Rows from block 2 of a small class-conditioned image diffusion model, named by matrix and row number. Rows with one number belong to one channel. Each number is 128 + 24 x the weight over its row's rms, rounded and kept within 0 to 255. All counts start at 0. Numbers have three digits each. After the name is the row's rms in percent of the matrix's.
After each channel's rows are labels from the 100 images, of 14848 (inputs lightly noised), where the channel reaches its highest value: "strongest on" is what is common among them. Only what is clearly more common there than usual is listed. The data: telescope images of galaxies (Galaxy Zoo DECaLS). In brackets: how many of the 100, against the usual share in percent.
# convs0: first 3x3 conv (model.mid.0.convs.0.weight, 192x192x3x3, standardized in use, each kernel summed), inputs 96-191
# convs1: second 3x3 conv (model.mid.0.convs.1.weight, 192x192x3x3, standardized in use, transposed, each kernel summed), outputs 96-191

convs0.189 084:110136150129146157140134097105124096086143104118150133117132144111118130140144180126085142104164121148159124096148147143175129096164099152165112133099115159124132094108118168099131100140137085128127132151092152124082120158153171150150132127135143119163153109099128117155118127147090136093
convs1.189 081:112158123130114150122115079118139092095156105154139164117139151087124119138093098117184148104085127109156124106088138151124165156123095115136140150132099086082162079148137109142140113168111138115119118103134133126136096191134137181099114107118149129094159137113160152122149122148113152155
strongest on: roundness: cigar-shaped (29 vs 8.1)

convs0.124 081:107123085124118126094153104119126163166129101123083150114167152133121148098097185123134143165110132138131084081090139096122107141101128093102143099152147106116172115135112119124121154050155165136126139107126126172088148128106155142129127140122153186141165150127135116106069108127132141115
convs1.124 124:114174129116174111175125105125116107161109156103116138147125077139128088153121117166140128106143137128143146118153120100123120110126135107093158124126143138159148109116147146192109149127143121125123130157113111120162115116143117110171136117123145195107136112127104131131132138127123079116
strongest on: shape: featured or disk (65 vs 30.5); edge-on disk: no (62 vs 24.7); spiral arms: yes (50 vs 18.8)

convs0.89 136:143135137126142111109142132099088181120139117150152136136144151159131147110111121138131152121113133143146148117079134102139124115085133099109125097136159133123168132164132162176103172170114134128143160078128162156141125093080124144087129136117139130121130156123156136152129103178135131157
convs1.89 149:106088149122119130075134150116141120112117136124123136128138091098118096143137126126136109144109142121118126151119095157135109156126120130148141166159114135129146134119154110129131150095126122116171155067165127153132131109098094153079145140142116138135109120120120162131141111191119131105
strongest on: shape: star or artifact (37 vs 1.3)

convs0.153 149:130119107109080135109143153097092162095071152113103154147064155152143154138147116151123137168125119151109142089102134100067125135107161141115137142178165110148149106144166152145145123139143161130136125145130139166118151106100130142104130141139157163140147160117164104145114116119130156143
convs1.153 145:160089130155155132126103156160128142114104156119120156139101165126097126147145146115122129096104123126082108120132137158138131123134106090123108155141161107132114142124136086128114088144118116098134123101083167132143134115117127144117154144132124064173132105136119134122116121163123119100
strongest on: shape: star or artifact (26 vs 1.3)

convs0.1 105:145136141150152145095138141155138122125092144132135118138123102130065121156191125156156170115119140165127151102169146142121157133121129120101133108110164123148149093140116155150131141072118139083183129127089127160150136102109172164167136130149169122116105135132137125143107071135105112088
convs1.1 135:091143165135150099115151119103122144106113106134071127111095130074120133160142120131134112149163164096152071167133142103132131134126151096164126176137095117105155123118103098086130125153117143125144140141134171147127128094114112113097108138122131108102095128119150118122114063137133167130
strongest on: roundness: cigar-shaped (45 vs 8.1)

convs0.10 094:129110154157048177137146125112092134083146131138073108149067121168136123118134104142180122118117144140093119107096121129161169104122153149137141173088117125135132104156154144046133136132132135136115108171131175135110111110150119131120135127156122103118124136117156120154127150148142103136
convs1.10 078:168116156167107144156166168155110149107121132145143125099147160130131152120085147120131125130191098140141185156130162156133142136111112162131142104133129161121143125125123128080117125106135112124130116067103168160127086152183112145130106102085116113167136173138108116156183159104141136110
strongest on: edge-on disk: no (74 vs 24.7); shape: featured or disk (74 vs 30.5); bar: no (48 vs 12.9)

convs0.101 086:130106126103121119094132149114126160138166128080091151140103186131108145096086144106157119128092114172159088084069115147160130131110085111104158119144143120104123147124119119090164118099146148122121109143123121124106160116122178155101097131128141144098164125191174129136110137126120151124
convs1.101 078:109150158194169146144117098099156142132112132132142103158151175123155146127132146122127106141114057140140127103143129148115109123109157106120087176098116140139096104123134153160115104112126165108164120183103111125115142106139122113166134142118119141150119068103097108129130118123110186165
strongest on: shape: featured or disk (67 vs 30.5); edge-on disk: no (66 vs 24.7); spiral arms: yes (56 vs 18.8)

convs0.52 116:103110121121125144073166139201159138132132115137122127131136122130057127123223108147109124123117134112182134126117126085149119113145177125119098114115164152105129132116097134135124114135119089121156161099082146108138114128114136144139124138157120136085119130120122116114182098117147116128
convs1.52 108:115169153113144113127148114096100149120096128101122123129071126129129115131170122154113107091110118140132114158146140081133112111136103117156129145083154152105100162137123149115153115125134127114124164142133145098103124158105151083166128119144113149126137120122174142100098101180120121140
strongest on: edge-on disk: no (60 vs 24.7); shape: featured or disk (60 vs 30.5); spiral arms: yes (44 vs 18.8)

convs0.80 137:132133138118149144086120139145133175134141146110133121120158111120131125116169149133171129118117069137103177074112147143145150135095149145097109096144106143127133136121135155165101128155126127094153111110120187141161144107096136153144146111163141121117085122143113100133146133103111102116
convs1.80 121:081094118111139129073136108101104083166112146110131094186055078126119136127185114123126138131105113106129083169109122070138133109123109124164123095124113115099119127119149140161127136151157103137143143110154128132113137112158150157133136127186114146114137115102108159126126125135127137160
strongest on: edge-on disk: no (68 vs 24.7); spiral arms: yes (63 vs 18.8); spiral winding: tight (37 vs 6.8)

convs0.35 079:179145144143108111119126152079146136155152120129124138156169165136148134153096141163129141129144125129115116116171135137129132159134106139146103152098129114151114064112106150106141114111109126128144121115137107096124138167102120134116112131141117170141142127131134127124119174120148178136
convs1.35 076:125118107139163103161120124163132116111136126098118144150150125142147145120115148175158117127105125135148142143130129058117114105138140109121155120144129110074149157114124132096138078150146153085127126168119165131149128173137105117158115127141136158110153117130119110174137153124134054079
strongest on: roundness: cigar-shaped (34 vs 8.1)

convs0.128 119:137166136120135087136129122128122120144153085114144130104176154091095109152137106128126162087141117122174120159145127166194139120147159139125176111097105123097114112111109116154146100142100119080108099157121120133091123144161195161118115137158110119146153120109087104128101090143100116067
convs1.128 133:141121112138161114078105124136111138140107142084126109144115075145091143108155147114101136098109126140140116189131117129140088155169119137108127076133156143160107143140107143105150105129134132142161154199116144094130143118103101105153135144174115106150120122132121145148114135156118110109
strongest on: edge-on disk: no (54 vs 24.7); bulge size: moderate (26 vs 6.6)

convs0.147 145:129137147138117135110149111180151177121121136126139123118112161143109119123156103131114081151105112156147163121115144128103132156104141120092131036150128150153147163149144120147097158170158153123192155087126120172153152083080143127117131115140158144125118169129158111147158092079128108113
convs1.147 102:116100119109079098137137102133128134106136146112160129161122181108165149107183120128147101115139101107163106139139117181104141101159159121108128135162156135136132141122110117182124116149142105112112143150087098160123107098150123121112132123138127134130135113160136132135110096081119143142
strongest on: shape: featured or disk (70 vs 30.5); edge-on disk: no (60 vs 24.7); spiral arms: yes (47 vs 18.8)

convs0.82 120:154108147146114157146165119164129132122123127145107138116113129137129119115141151131176123152144117131123106116138147168092137119090142112127110108122109138112130164139143129107117134111085125069161136052126123180152132108111159143097165138107158122178127140141152108123121093140146095112
convs1.82 112:110125165103162116114097099125136152165152130140128119147112091127147116136117122127142117162076121138093142158138121135126126090098106128096108096151116134127116082132146145138142115154128109117107115146118121148091120126121117141150135129103146089127130158147103085114136110105132161121
strongest on: roundness: cigar-shaped (35 vs 8.1)