config.yaml
arch: "unet"
model: "class-conditioned image diffusion model"
dataset: "telescope images of galaxies (Galaxy Zoo DECaLS)"
train_examples: 88335
image_size: 64
horizontal_flip: true
conditioning: "class"
objective: "epsilon"
cond_dim: 128
targets: ["bar"]
num_classes: 3
cond_dropout: 0.2
norm: "groupnorm"
activation: "relu"
weight_standardization: true
pixel_unshuffle: 2
widths: [64, 128, 192]
blocks_per_level: 1
scale_shift_norm: true
attention: false
upsampling: "transposed_conv"
init: "lecun_normal"
residual_init: "zero_last"
optimizer: "adamw"
lr: 0.0017
beta1: 0.9
beta2: 0.99
eps: 1e-06
grad_clip: 1.0
gradient_centralization: true
ema_decay: 0.995
steps: 9700
batch_size: 256
epochs: 28.1
lr_schedule: "poly"
final_lr_fraction: 0
warmup_steps: 970
weight_decay: 0.08
Rows from block 2 of a small class-conditioned image diffusion model, named by matrix and row number. Rows with one number belong to one channel. Each number is 128 + 32 x the weight over its row's rms, rounded and kept within 0 to 255. All counts start at 0. Numbers have three digits each. After the name is the row's rms in percent of the matrix's.
After each channel's rows are labels from the 100 images, of 14848 (inputs lightly noised), where the channel reaches its highest value: "responds to" is what is common among them. Only what is clearly more common there than usual is listed. The data: telescope images of galaxies (Galaxy Zoo DECaLS). In brackets: how many of the 100, against the usual share in percent.
# convs0: first 3x3 conv (model.mid.0.convs.0.weight, 192x192x3x3, standardized in use, each kernel summed), inputs 0-95
# convs1: second 3x3 conv (model.mid.0.convs.1.weight, 192x192x3x3, standardized in use, transposed, each kernel summed), outputs 0-95

convs0.173 077:083151099090158145087145087121128118117127121125108172143128167177185187191119143103115109115130063185133085147118081194130117132167115082125121207117100125103165137113118147090109084089136079194066084124094100177110111114134157144151104160110132118200161131110141105068060107095074099150
convs1.173 084:144098161106103138139114140110132160185110124129127143124093203112100126163111147152146118161125142130045176087105100114111169135096096135137183131173144137141128120142064169180182178169119087139163089141082134076098114140068074132128077106135108141131107073128144132102063156105163092119
responds to: roundness: cigar-shaped (25 vs 8.1)

convs0.165 079:129135140122100137092060115127048153112138143176126057096112140122148089133152126137103111106093175137095122119116072130135087094167134119084110189099115086080101122145111157167172131159104154116148182109181139053097159150133132189109172130125139120096091121171083101111195068120192112115
convs1.165 080:139144126152091102105129114110164101160146135173199158130164176090099210111179119146167105206131130162087100155140102111109130102074127141107144146113101225089095114119095156113093146051147138146149117133096113146182090115162071113058151062145070111117099099112168141136182081141107162134
responds to: edge-on disk: yes (42 vs 5.2); roundness: cigar-shaped (26 vs 8.1)

convs0.179 097:168133104106101173135105153184192139125074136126117115114169145124115117109180097121092105162168169105131064038125124140176163138056107127139205107108081159156182073089151118142159160185132090129130108158151161093144121131113201134096085086089111077189204114094133188167139160156096135113
convs1.179 095:204122126095123125079120125138103136142140185122087144128132148137145189159049177167186132175119074085140141120166114114169114173130193111097136118081101101080106142129103073118108135140143163121140112172176158096096132127143220153105148168111124111106163108128103079127121149108098092098
responds to: roundness: cigar-shaped (29 vs 8.1)

convs0.2 105:162163153144161127144119130110151147143088119148224067142095178113117101114147141148136129115105102143123088131211112097203149154143083125135137104146052122124077094119114163149108143141149118099137110131144128088191119134141126135070122113077114188155103147178164093160136101255126170102
convs1.2 124:141110143079169139098105149151135118081085100137148125122118074130125145170142139135120151191127123128112105171168194105115154162187071133133079141096140151081179107164153142133160163121127122168142105142071093141181129125143101122107172136077107171119139110154098135199134146149125155130
responds to: roundness: cigar-shaped (31 vs 8.1)

convs0.96 098:136147095154149128131185182134094142170079110129100112113128192095101175116069110089152087122111137183115128086172184027080118175119160156122138074146061137135130132113119149159118129119116150127123083135116117080105078114113129102148108126091108083139095120133187073152090142149190143159
convs1.96 093:135088105118105174147135129079165155163138065109148143149087073121157170170120157166134157132152133131098154054118116166114144066071146090125146165101148103157106113130087103144160107166174096126178166155150181143097117117170128142132107120140121168143077130100136184152191156115141121106
responds to: roundness: cigar-shaped (38 vs 8.1); edge-on disk: yes (33 vs 5.2)

convs0.170 099:088132106140067111138173104154115085047124137156064118124164163150095157131065152142114140162157091164133101128078117163093128131126135201095104101161144145118134108100116070121150098156120116125105046160166112186078157128119142127169085106153121109117174118091166087107105135136135106176
convs1.170 092:132092148133097094125140135167117157210139127111145175112137126118153155128158103113080110202181165162148159137144112118149170132126133174105152124101115113130054151146098137141143134142108188146134227120100067175134107084156150132123139146183132119132098124090039167136124081150096085125
responds to: edge-on disk: yes (27 vs 5.2)

convs0.156 096:145163156138144150183089164199145170118065125185141099108115080081105124101149143140171162152064097157148120091183122100118138111176094125105155087103120097128073121149140112112059159142179149163151164182141104124122079152050086137063174105070136092158114171118137094152152151151127162120
convs1.156 099:121163172120154148143122129122185123147145098126120158127118177104115148141120192136177142066043161140121161075078130131091111103091126117117101113136145129125136142146161099217142129138158110215150130082144213144090141115164178128117189121100081085207089051078141108152117067149157096102
responds to: roundness: cigar-shaped (30 vs 8.1)

convs0.1 105:114092156104072104135125166132166161142132198100065116118108156115178122129140119159141121118118098142113089077155146056151149117044091170188140113107153161093134038144137093158123142131125094184135062172153180136163129134130096147121158113143145137128086159137153099125112124160083129133
convs1.1 135:119134122126121158121129122130127078017141160145153052108198145192106095119091163099165122100057190139138080162097105150116112129145175153123099139115143161120115140116130138120059131117119128160151064152125083153192154141141074131126166097062126094085171103145133146096143103172122109119
responds to: roundness: cigar-shaped (45 vs 8.1)

convs0.91 114:132141153105051088104094120120125100095139156112161092109194127112064054117136115150115120139144106104088157094142112166129107117204137128084122137154091099113125136113145186181134164163153111066107089127125165132160152133146084181139119146142139179060127151157126122144169089172074150108
convs1.91 108:147201153147114118147085124169127144125103119108086099148085116158109091105128096137125146187106159115160069129077116109139143114159084170121098104152117083186144087152167157136209094110126093132133111097115184094148136112055112111141125154151188116159122182116142146142112101130161157202
responds to: roundness: cigar-shaped (25 vs 8.1)

convs0.143 077:090103119097093161144101101109098094128149104146169100129068054088170153141059172146171147113160082130171145152123132098128120122165156066157108105129131127198112113089068147102111081078111085141119118160089104131104108151146121114170152147087132114065120115123120158132087119075116104123
convs1.143 085:136147154146141128128132138104084060141117170160100161128230178008105102151139156073108159124113109090101125144059080142087132113158099067135132142147086144075080094144108124128062091172092167165146145157105181101133101161155096131142106135106141117141092167148128147130103066093135126137
responds to: roundness: cigar-shaped (25 vs 8.1)

convs0.114 089:106120117127131102151143120127121086100130118190095198108119150126158161140045123141098098152128116122120139138100096094132139106128123159118096084153102111115103086146081112105130108117139152150105075102111118143102123113107191135078094085133119118151163113114128115152101082138145147246
convs1.114 112:115146083126107151119149156108123115155130155116139176140139161072124148124160160086126165201113054180115146108087102194107154110096035101119177112121113142206164103137106156129255116192061127142137195089057146122108179111091080135129110141067127115120060099108099121088089099101171127097
responds to: roundness: cigar-shaped (33 vs 8.1); edge-on disk: yes (26 vs 5.2)

convs0.82 120:155093134126111134161083193144219155132117144093127070140116082108181047120155132152169134113133163107154148099166163128124136152084090185151124178048091101179225111117106138117086119136097077155149134113147158099171147151133118140137094154141162187146145072150142123184116139156087131087
convs1.82 112:159179126146130099178161150106222074127169132188190155120119182121107157103127189094101133103066119090174217113056133093147131108087132148128164059120149147113066114146151119147098147150105119091133100107154132184178112110129066135116123185152113104135102202164091094214064128151099129095
responds to: roundness: cigar-shaped (35 vs 8.1)

convs0.47 082:162163157123136143155114168072136132150157122130116130118129125081145132109120169132151141147064134152069135134150134003122157146060140107135138112115129156096154082144105139182143135139076111098161174085174149077140141121107085159100195130146127179178059117121118062102149141140150138074
convs1.47 078:105097132130125124118189097136090096139164147082119121142163171088091154116161095088130120065083101122055111125088099182105128110173128217101137120142170098182122128155167106094136122132122136082148065136082173089110164166145143080079146148121162142051172096072134134091107090160164135101
responds to: roundness: cigar-shaped (25 vs 8.1)

convs0.145 098:111133147104064122167104157153114146108162165109110104095154118111193113189161126193158100106101137103172094135110131097139189060130128115175156159118161092164085136161141151153139115106166131158148166140139111136092138193084148158122202127068168084125143177102132120123167095052146123115
convs1.145 090:120088120111088164161191114177113071101083175109061152117122144039099121126082120067097133136113133084136091142116121087111098142126080148202138118181104130116117105145121156111097090144135127099160041096117141125118105114129100110063139139060088093125110104121138095141061087084143105161
responds to: roundness: cigar-shaped (32 vs 8.1)

convs0.35 079:083085118134186150133178144129103119128092061152143025126138166094129179117096085077162132129184142186068110101136104179100047109115077125095133131155087110133134068170116171149153094137118162119150070144159128142167094118122103112175139186036103096112172081135171143097135081096182113143
convs1.35 076:132132097140075091147127140092170142093129113087170163123119150138105112140137121153145143079146098110103195132116119112111129136121147079151120105165088127082068084157162123114181097113143104123130150133098147179152124128033084118113126168155121070123156118120129151054084213038191092118
responds to: roundness: cigar-shaped (34 vs 8.1)

convs0.166 078:171156124153104154177151121159121168142132092130127127160073127143167124137120179100055167125092089114144136079171140155147110127138111147214085127174108157128147091124082176104109117109116112104157199099135143139152126158081079157123091154114156188061156172125155099104133154146084169071
convs1.166 071:080169131094082157080097138120183111197124122123101168125134164119201149162119166168121124070191186190141091161165143120131111124144201129142139138098136128184086147117091122147096125146122164118096160190131065160163128153170166161143141126093141100126076052192109160092179063119139097136
responds to: roundness: cigar-shaped (29 vs 8.1)

convs0.175 106:060100147161070124108149157130110158129125135132177089122069131128110107123125158172163123143179147137081016126068154192156120069209148183139136146135108103169145140166156152139121134073116169101134124126125152092127158154089142169140131140129172108158180136147140132138084134130150153122
convs1.175 108:096122117109127113135136093131155093101140154103127080097131051191173112152113183151155115123149134170183134155211131149158138204141146140104131120124151130152127150106144076115124135084133107062119165098155161165171122093157125110160088137072153093150127112119143149130209126156076105137
responds to: roundness: cigar-shaped (26 vs 8.1)