Rows from block 2 of a small class-conditioned image diffusion model, named by matrix and row number. Rows with one number belong to one channel. Each number is 128 + 32 x the weight over its row's rms, rounded and kept within 0 to 255. All counts start at 0. Numbers have three digits each.
After each channel's rows are labels from the 100 images, of 14848 (inputs lightly noised), where the channel reaches its highest value: "top examples" is what is common among them. Only what is clearly more common there than usual is listed. The data: telescope images of galaxies (Galaxy Zoo DECaLS).
# convs0: first 3x3 conv (model.mid.0.convs.0.weight, 192x192x3x3, standardized in use, each kernel summed), inputs 96-191
# convs1: second 3x3 conv (model.mid.0.convs.1.weight, 192x192x3x3, standardized in use, transposed, each kernel summed), outputs 96-191

convs0.79:088119118099059116115107125132142145226136179181096149181163078131142134153123128086149101154148117129069112104126116139110153168148092100127118155138095123165126153120121122060172113156143144142122102140120104110144139168135136117182138102135085116127123180149155107155114165086162121181
convs1.79:084148118091152124177169098115132134062116090210095115127139125126152121123121112193169098136122158181173114049135145189141101146101138145176174179141096170119163154154057126155114175118121133165125120167150154176101120131207133162130116115145152105084138154102124090091185042102165160089
top examples: edge-on disk: yes

convs0.141:120097108107149079157116145165141097147129124163119114092198103099149094118174057137122182087129130074102118112112078142168116095184142134123124116178150119117122121112155134128167073209125149156103144145155132099136123128134107099134111085144099075104095193068102097107178186088144099105
convs1.141:134192141116170160199113111141101096162114116206062120136103118109107113134125133132128143048143150082083168067129146145116141097137207104131161180094153177117110097126113144095120197064164174171084114130133134114134129119071128146168141165131143146157131150131108103097152142041153132119
top examples: roundness: in between

convs0.109:112129162122096154078121102087154097113140141132097133149062088148076122145121107111154128147104160183144135157113128185123174156150075172146156187153141134172130119132124145098208152136154121100182128174108127162132156125111194154149149108174125063139109100143120128130059112129122151136
convs1.109:123145113161165077066144110083082157123118139100141085159121156148067156112154145116145117070142139114125125186137124083115140133126104123170100105143136150151098144108127137073136123083136158101125161175101136130115122112070129125127138162120117049132100120136137114146053106181137106148
top examples: roundness: round

convs0.7:126108159166136158068127137104140175156105165084079131137170133161094129067109215122151116116115164229080140113126144163097170159130150155106151136098134155166131170118120148160122165101095153090139102181129115167155164068117137131144120150143131140060061120146137117135100111118134130111
convs1.7:100162108087202144137159067096121110147099163125098090180109043114091132132144117183091119147116098095125202163099118075130083130150149144116190072118151160081096102100115154128153171099113093118148129119155113098152142093138152113186136135152113225114114068095096129104114131110130052179
top examples: shape: featured or disk; roundness: cigar-shaped

convs0.165:129148129156126128177125173093110084125175148123134097119185087159217096172060134111069179101174123121102143142171129110156153108182140141148088141140064119193134144096161100113087096139178159164109136164150119084132101146146086136160129109125132065125078178115100143122088157133139103147
convs1.165:121160137158103132183102127152186164101117115135128108129124167107130115108068095124127103084137121133140159146148129133129090130120134149134121148128110191155148119086123102114135110057128124103131160147096095159118129098060170106068136091029105062146154157141158117138128145093148207173
top examples: edge-on disk: yes; roundness: cigar-shaped

convs0.29:130099108134207171126131226084157177138072162111145192136126191179147137110109105129091106178094127132110118175104145095120120109095139117103116132132160164137181116180168173125091117121133154120175136102147116176111104098132122152115138182102139179134168172089148147148129126084136154128
convs1.29:195161146140116103172126200171130193132053127143120167098128130144120128180109131221138138083154103136097083076096142138122151153108165158100165202104140096109135143123090091116110102146130129103099053102048159125141152094169112159129124115103146140119135180121113117172147133094120164111
top examples: shape: featured or disk; edge-on disk: yes

convs0.181:142160096114112146060143143134128126145147086111119135146119134115080131126114143121051151157107081143106129141118141091135115152139163093096051062164109145121167167109139130169129115127150152116160117111102130148171163163133115143121103142140152168063139150172154136175101102123076128140
convs1.181:146130156153124160158171181166108108131134116089121148124077145145122114132118143127171116104150094134163148131145130171125079151148179102114156114144116165163175168121086111133136112133141165137123150098135104126128121138181061138118135104108098210175143158139094089173129165135101133103
top examples: shape: featured or disk

convs0.132:181145172212166151078122111165134184119072139129160174144146107140116094086159180149136154134094155111094157097097137155115149169117126110062145054128150133151125146106120156147128158146072130131131144092178139146129145113112131160131194111103153124139113147128137118136124095102142128106
convs1.132:061080115128095091057135096139073102089119134125082135137086124076178101141162106127142120155140138138139072164133134140143125122115087150121133125149137111146107088108115199155088130179115106149174122103131185143145122117154150123152136139180117165127117062140097115089149075072174122157
top examples: edge-on disk: no; spiral arms: yes

convs0.57:081131130085165121131127127228174101132116125136181115107166154112090134191255091151145126117133113148143105147124107152110109112132168070101062104155110124108104152117133122190132111152100114096183152092149150127143132134118229127137145091173122177148166177087109134122195114144164121138
convs1.57:129100127124095171190166097145131062138184149093101133172088144143190093107184126124133184162128136150182105116129142139148093127113166070126093111086066065119097121145100143165090164150111191162115170107107141096128117138166182079125140076228171148162127130115143122068126111127143104131
top examples: edge-on disk: yes

convs0.160:143144135118113086155082114147107091143093103129152149109096127119168117177121139151067112129206135119169128182152159086083099160118113184145150094144137085168181098134131131185081081110135125133090148091142097170145123163098126109140128152076126117153136095120111139101106092150110114147
convs1.160:138074132142123138115158098152153187104198140154154133128114187127160119148167129077111149158124070107160187080118134177115107148081173147113123104102112137143136157128151111173094130137131122136122083121059083170133143106116109178178132148189086098135129105095120144145190112100100190177
top examples: edge-on disk: no; spiral arms: yes

convs0.187:117052098123178105086155133156151119128125173175166109144171201121142171102161134168109098114127085167208108129103123172193133116135195122122178089140123099121147157125124139122125091152093076137130169135111149106149080133172175126127146177187125147126140174147127099171094125105171104151
convs1.187:106079104119090086165121090121132153161129121067163129150165131140163151124162097122101061139145176157146104130092160176169159155141136112120151112120193121148114131097068095086148156123171161093095114163120184156149147130195155059134149119183120110179126121126081098102151066184134157100
top examples: edge-on disk: yes

convs0.180:096124134099103136173187172132181033160127188128117118123077116127112102090161136132123131140104088102124118112127132123124155138110167106124073206083129135118117109132143126094196092074127108113130160174098120105134147137200146130139100134093105150099135123170148166113129086173174142100
convs1.180:078119136141164170003099098146136118118170132167130141078062099115095126105083132126113131129139120105129098153153131064149111115102134152153202138129110131127105103144115099097150111142124054155168170130157149189103117168141086118152111113044105087128126176121112107095201111136115123152
top examples: edge-on disk: yes

convs0.143:099124155113135179103094120173087116188131132123124118115116196117043117120080139100215127144115089151146123095106146214130120169091145134151142117130160108094109144111107092077192166127148092146120109141125085166179146157085188114101075130091116161086136054132099130086170158136176167170
convs1.143:185140100150128119147061179142183164142077109145141132127087203126157161109122111162142105118104159104071155158098105081114058113121131082169105120157135104126104147133139108057103136122126123135108085094093154132118135164119119109076125137129124090148112165111130161149162171098166207110
top examples: roundness: cigar-shaped

convs0.186:144141163142070162105157094197134119109115113152123140115117141151077125152211150146146155165144162125157182122116176136098079145130094119141083144101136177122150153132081131098144115127127075162106152102063153090078122160146126138081139116124150127157144100115125126172107036156113145099
convs1.186:114162081088167097127081080090172071187123168061108187089093109106116116133127134101075142138098169158106135143151096089123089155126044176120193088149120166160119156121138147147126156107118104177155153100158128075112126164063141129158125152140143194134137105102139187111131151156117098137
top examples: shape: featured or disk; edge-on disk: no; spiral arms: yes

convs0.4:113114139144022109128213178102132107100150139125037149155086123165190137124147127179138136145119098141111140124098111088143174103127146155126169147137147168170146161111120107041142138113148126117150117205150147110106147093193103111143117107137106101121128133096144097136162173069127106114
convs1.4:122146193133126118146084103124151133049145153121145087145078111126120114132144113102075105156121107111111094190136120215115159100096169147162079142053151090128127115105115181141127148137149122120117093134169115128115159094107144077151137094116112090140080124123085194121190119131136126173
top examples: spiral arms: yes

convs0.31:173122155158101136127190170113137093127085137134136148139133189100139149118055082144083109152078108099091146158143123059102122143134166144145126100098103136099117115130102095134083131120130107146086107119154101090180117114130050097140106114140120180035138147099119147133135197176167179142
convs1.31:112119140100132127026085123127153180116146154090121154124141156068115126103090151066092133161073132124121121183152136218124136132126068085143046107133152105112150130155146127110118131109102085115136168121154109143105149094067175125112133115065112156086116054109187164146011167122104072110
top examples: edge-on disk: no; spiral arms: yes

convs0.13:144113131131175088126082167100179108117118172079119159136148225105155114099156130131155147121095114129125161159147095158145133134165116116155148186101151129104103114119124111092213125175123117112139093176112128121133127134156220189120120098154116165145135110142161144126058154082140133163
convs1.13:123106121145194128142141098127124141123140065118079117120119068126170119122123096137166184124119120165178078159127092070147122144097127153143139193203158096106165105124151154133131071180126135150086154147131129141096118128191054135137108152188143044046144161132112135118177085116177146131
top examples: roundness: in between

convs0.34:133173136157175149095111134050157131123125148127141176156165103132064158144095138145112137116089160140124128135130149069171150104117108200157192121112134149166123069163106147132166195178149149168135143199097109122126135073171097116154162149078141102110115133103110140133075155108136199168
convs1.34:152100116133089126162134167147122082126165138151127221124174126153204112122088149124158143138196126087106172128137139177109153148124109154176107158120072070096115155144093147160107160158148089126117118050129127118153127121153176132105125107124112106175132128140158147134157168114143023113
top examples: edge-on disk: no; spiral arms: yes

convs0.86:107139129141091142145169122152140062105178130165112143104076092117171110136140121124128153172145096116149139119120103111134072091153180083108136166169096111119099112103112151104178123093171116119097129219187137165143132131191120093088135101135101142070137082172103114082091154122139108097
convs1.86:150116082091077118140109095161125144144070124165140148151168157176137108147050108183118140133137187105158156090150135099131182122128083138098110213124161148127186102118129145122116123135122142068096128150109077167149128105180097119095102124097118107114134090080149121083109125101125090094
top examples: roundness: cigar-shaped

convs0.37:108066112104147078128128117079144156179139088118129102083184126115141106118067170118103150145179117179171143146129114255134171130159107088117213098106104095092075152125128127142164118122143076138165123110141124156157125131105211148099137103160135090159120090143072133150120122116088099103
convs1.37:128128132113107106144121177069059133091107126128120158094151174141045137125179138150095122049150136165127152127112141111121145137119141182103120109115107142061058241135134126071148092058119083132137078184183170133141149148094137172117118132124133129124132064112139133112172137172101102108
top examples: roundness: in between

convs0.15:127120143131084107111124094131140072126180076120117129142091114145121155103132159139007140122184160142191105160128107146080111114164077098121150100144159111111109080118125164144165110069137089147110153125100147109092152146110151100104157119081115092190162105160133156117120095155103145135
convs1.15:132173154122149158129170166110087145196144196124132130141148089134112125158104148100059128122143111085077066107153113165118131115150160147124072140083125100114172108133123149136131124134131130119123133112107124127092155106148148186091140173085122099112131097080139139094138102073120127126
top examples: edge-on disk: no; shape: featured or disk; bar: no

convs0.47:122151153158126156173107130128115103095181108086074120148137090175115141142116125188134147144107130131141163099068156166127173125139134135152139108161138205157166158157140133068127122114128139142082144139135097101126162135108100091131106129069166171150115182051132110145028062079115182148
convs1.47:125168123134117123008126110166118182146141132110111068146197138123072113112137144135156117160162095106153088161161139131132181131124147089112125107147100078135163088102115154084138150108116087079121141123135117108125130072151178133116122151063116157129136051156116125139093143136153089193
top examples: roundness: cigar-shaped

convs0.28:085166081082174142130127129117119191148126076121163103100180173102089072129175120132100194094154115177068141095109136118169116128115174075125107099204153142124128175150171122139094140129098172143165144062160177160151140162105144152121118095132165147129091136096109107136141106082096075089
convs1.28:147071136122050145102187139196100148117162082092122154119148139161081140163152123134127138102159183119133189172173113109093139151134112132126167103144102166079145073091146150055144128069120098140132095074194175142130139174149095112152143137100117141141142159089104154123065175132165101113
top examples: edge-on disk: no; shape: featured or disk; spiral arms: yes

convs0.9:146101109167108106109157137217143114199165157137106090130164088105169125066150100154135062143088114108115119155088106219170162127132151117145177141144092137091058183079102071066107088158169096148118092163157148064071112127150145115123105107152095106146170113158158128112151130111163080119
convs1.9:180045105137072139068107112175083088094086099135142178121142152139144156119094103127111097161043133151143089059102143149130129121119123161160136138132111132203124178118105118110122103105123138125144098139123097155121137132189104162140120122094117076128119139127076137077128108118152066096
top examples: roundness: round

convs0.129:116198156122109099166080066137106102069101103163150089119052088092118143156155089110180125107146169113140113126168135143146124131197130186146186201106154106105082041106120136145132133105097082123102146140121082087109095139139124094160124102143130121085112059117090134100127131127182147130
convs1.129:108131189143162139104126223155145118085135104092119093108067146139086089126132130140164112109149083127150124139142143166113100141152160124110139136164166135107157131122118103130118092097137129124149156110118132118104131170105076155092134112154084200138125131104069156170133213156135119114
top examples: edge-on disk: no; spiral arms: yes; bulge size: small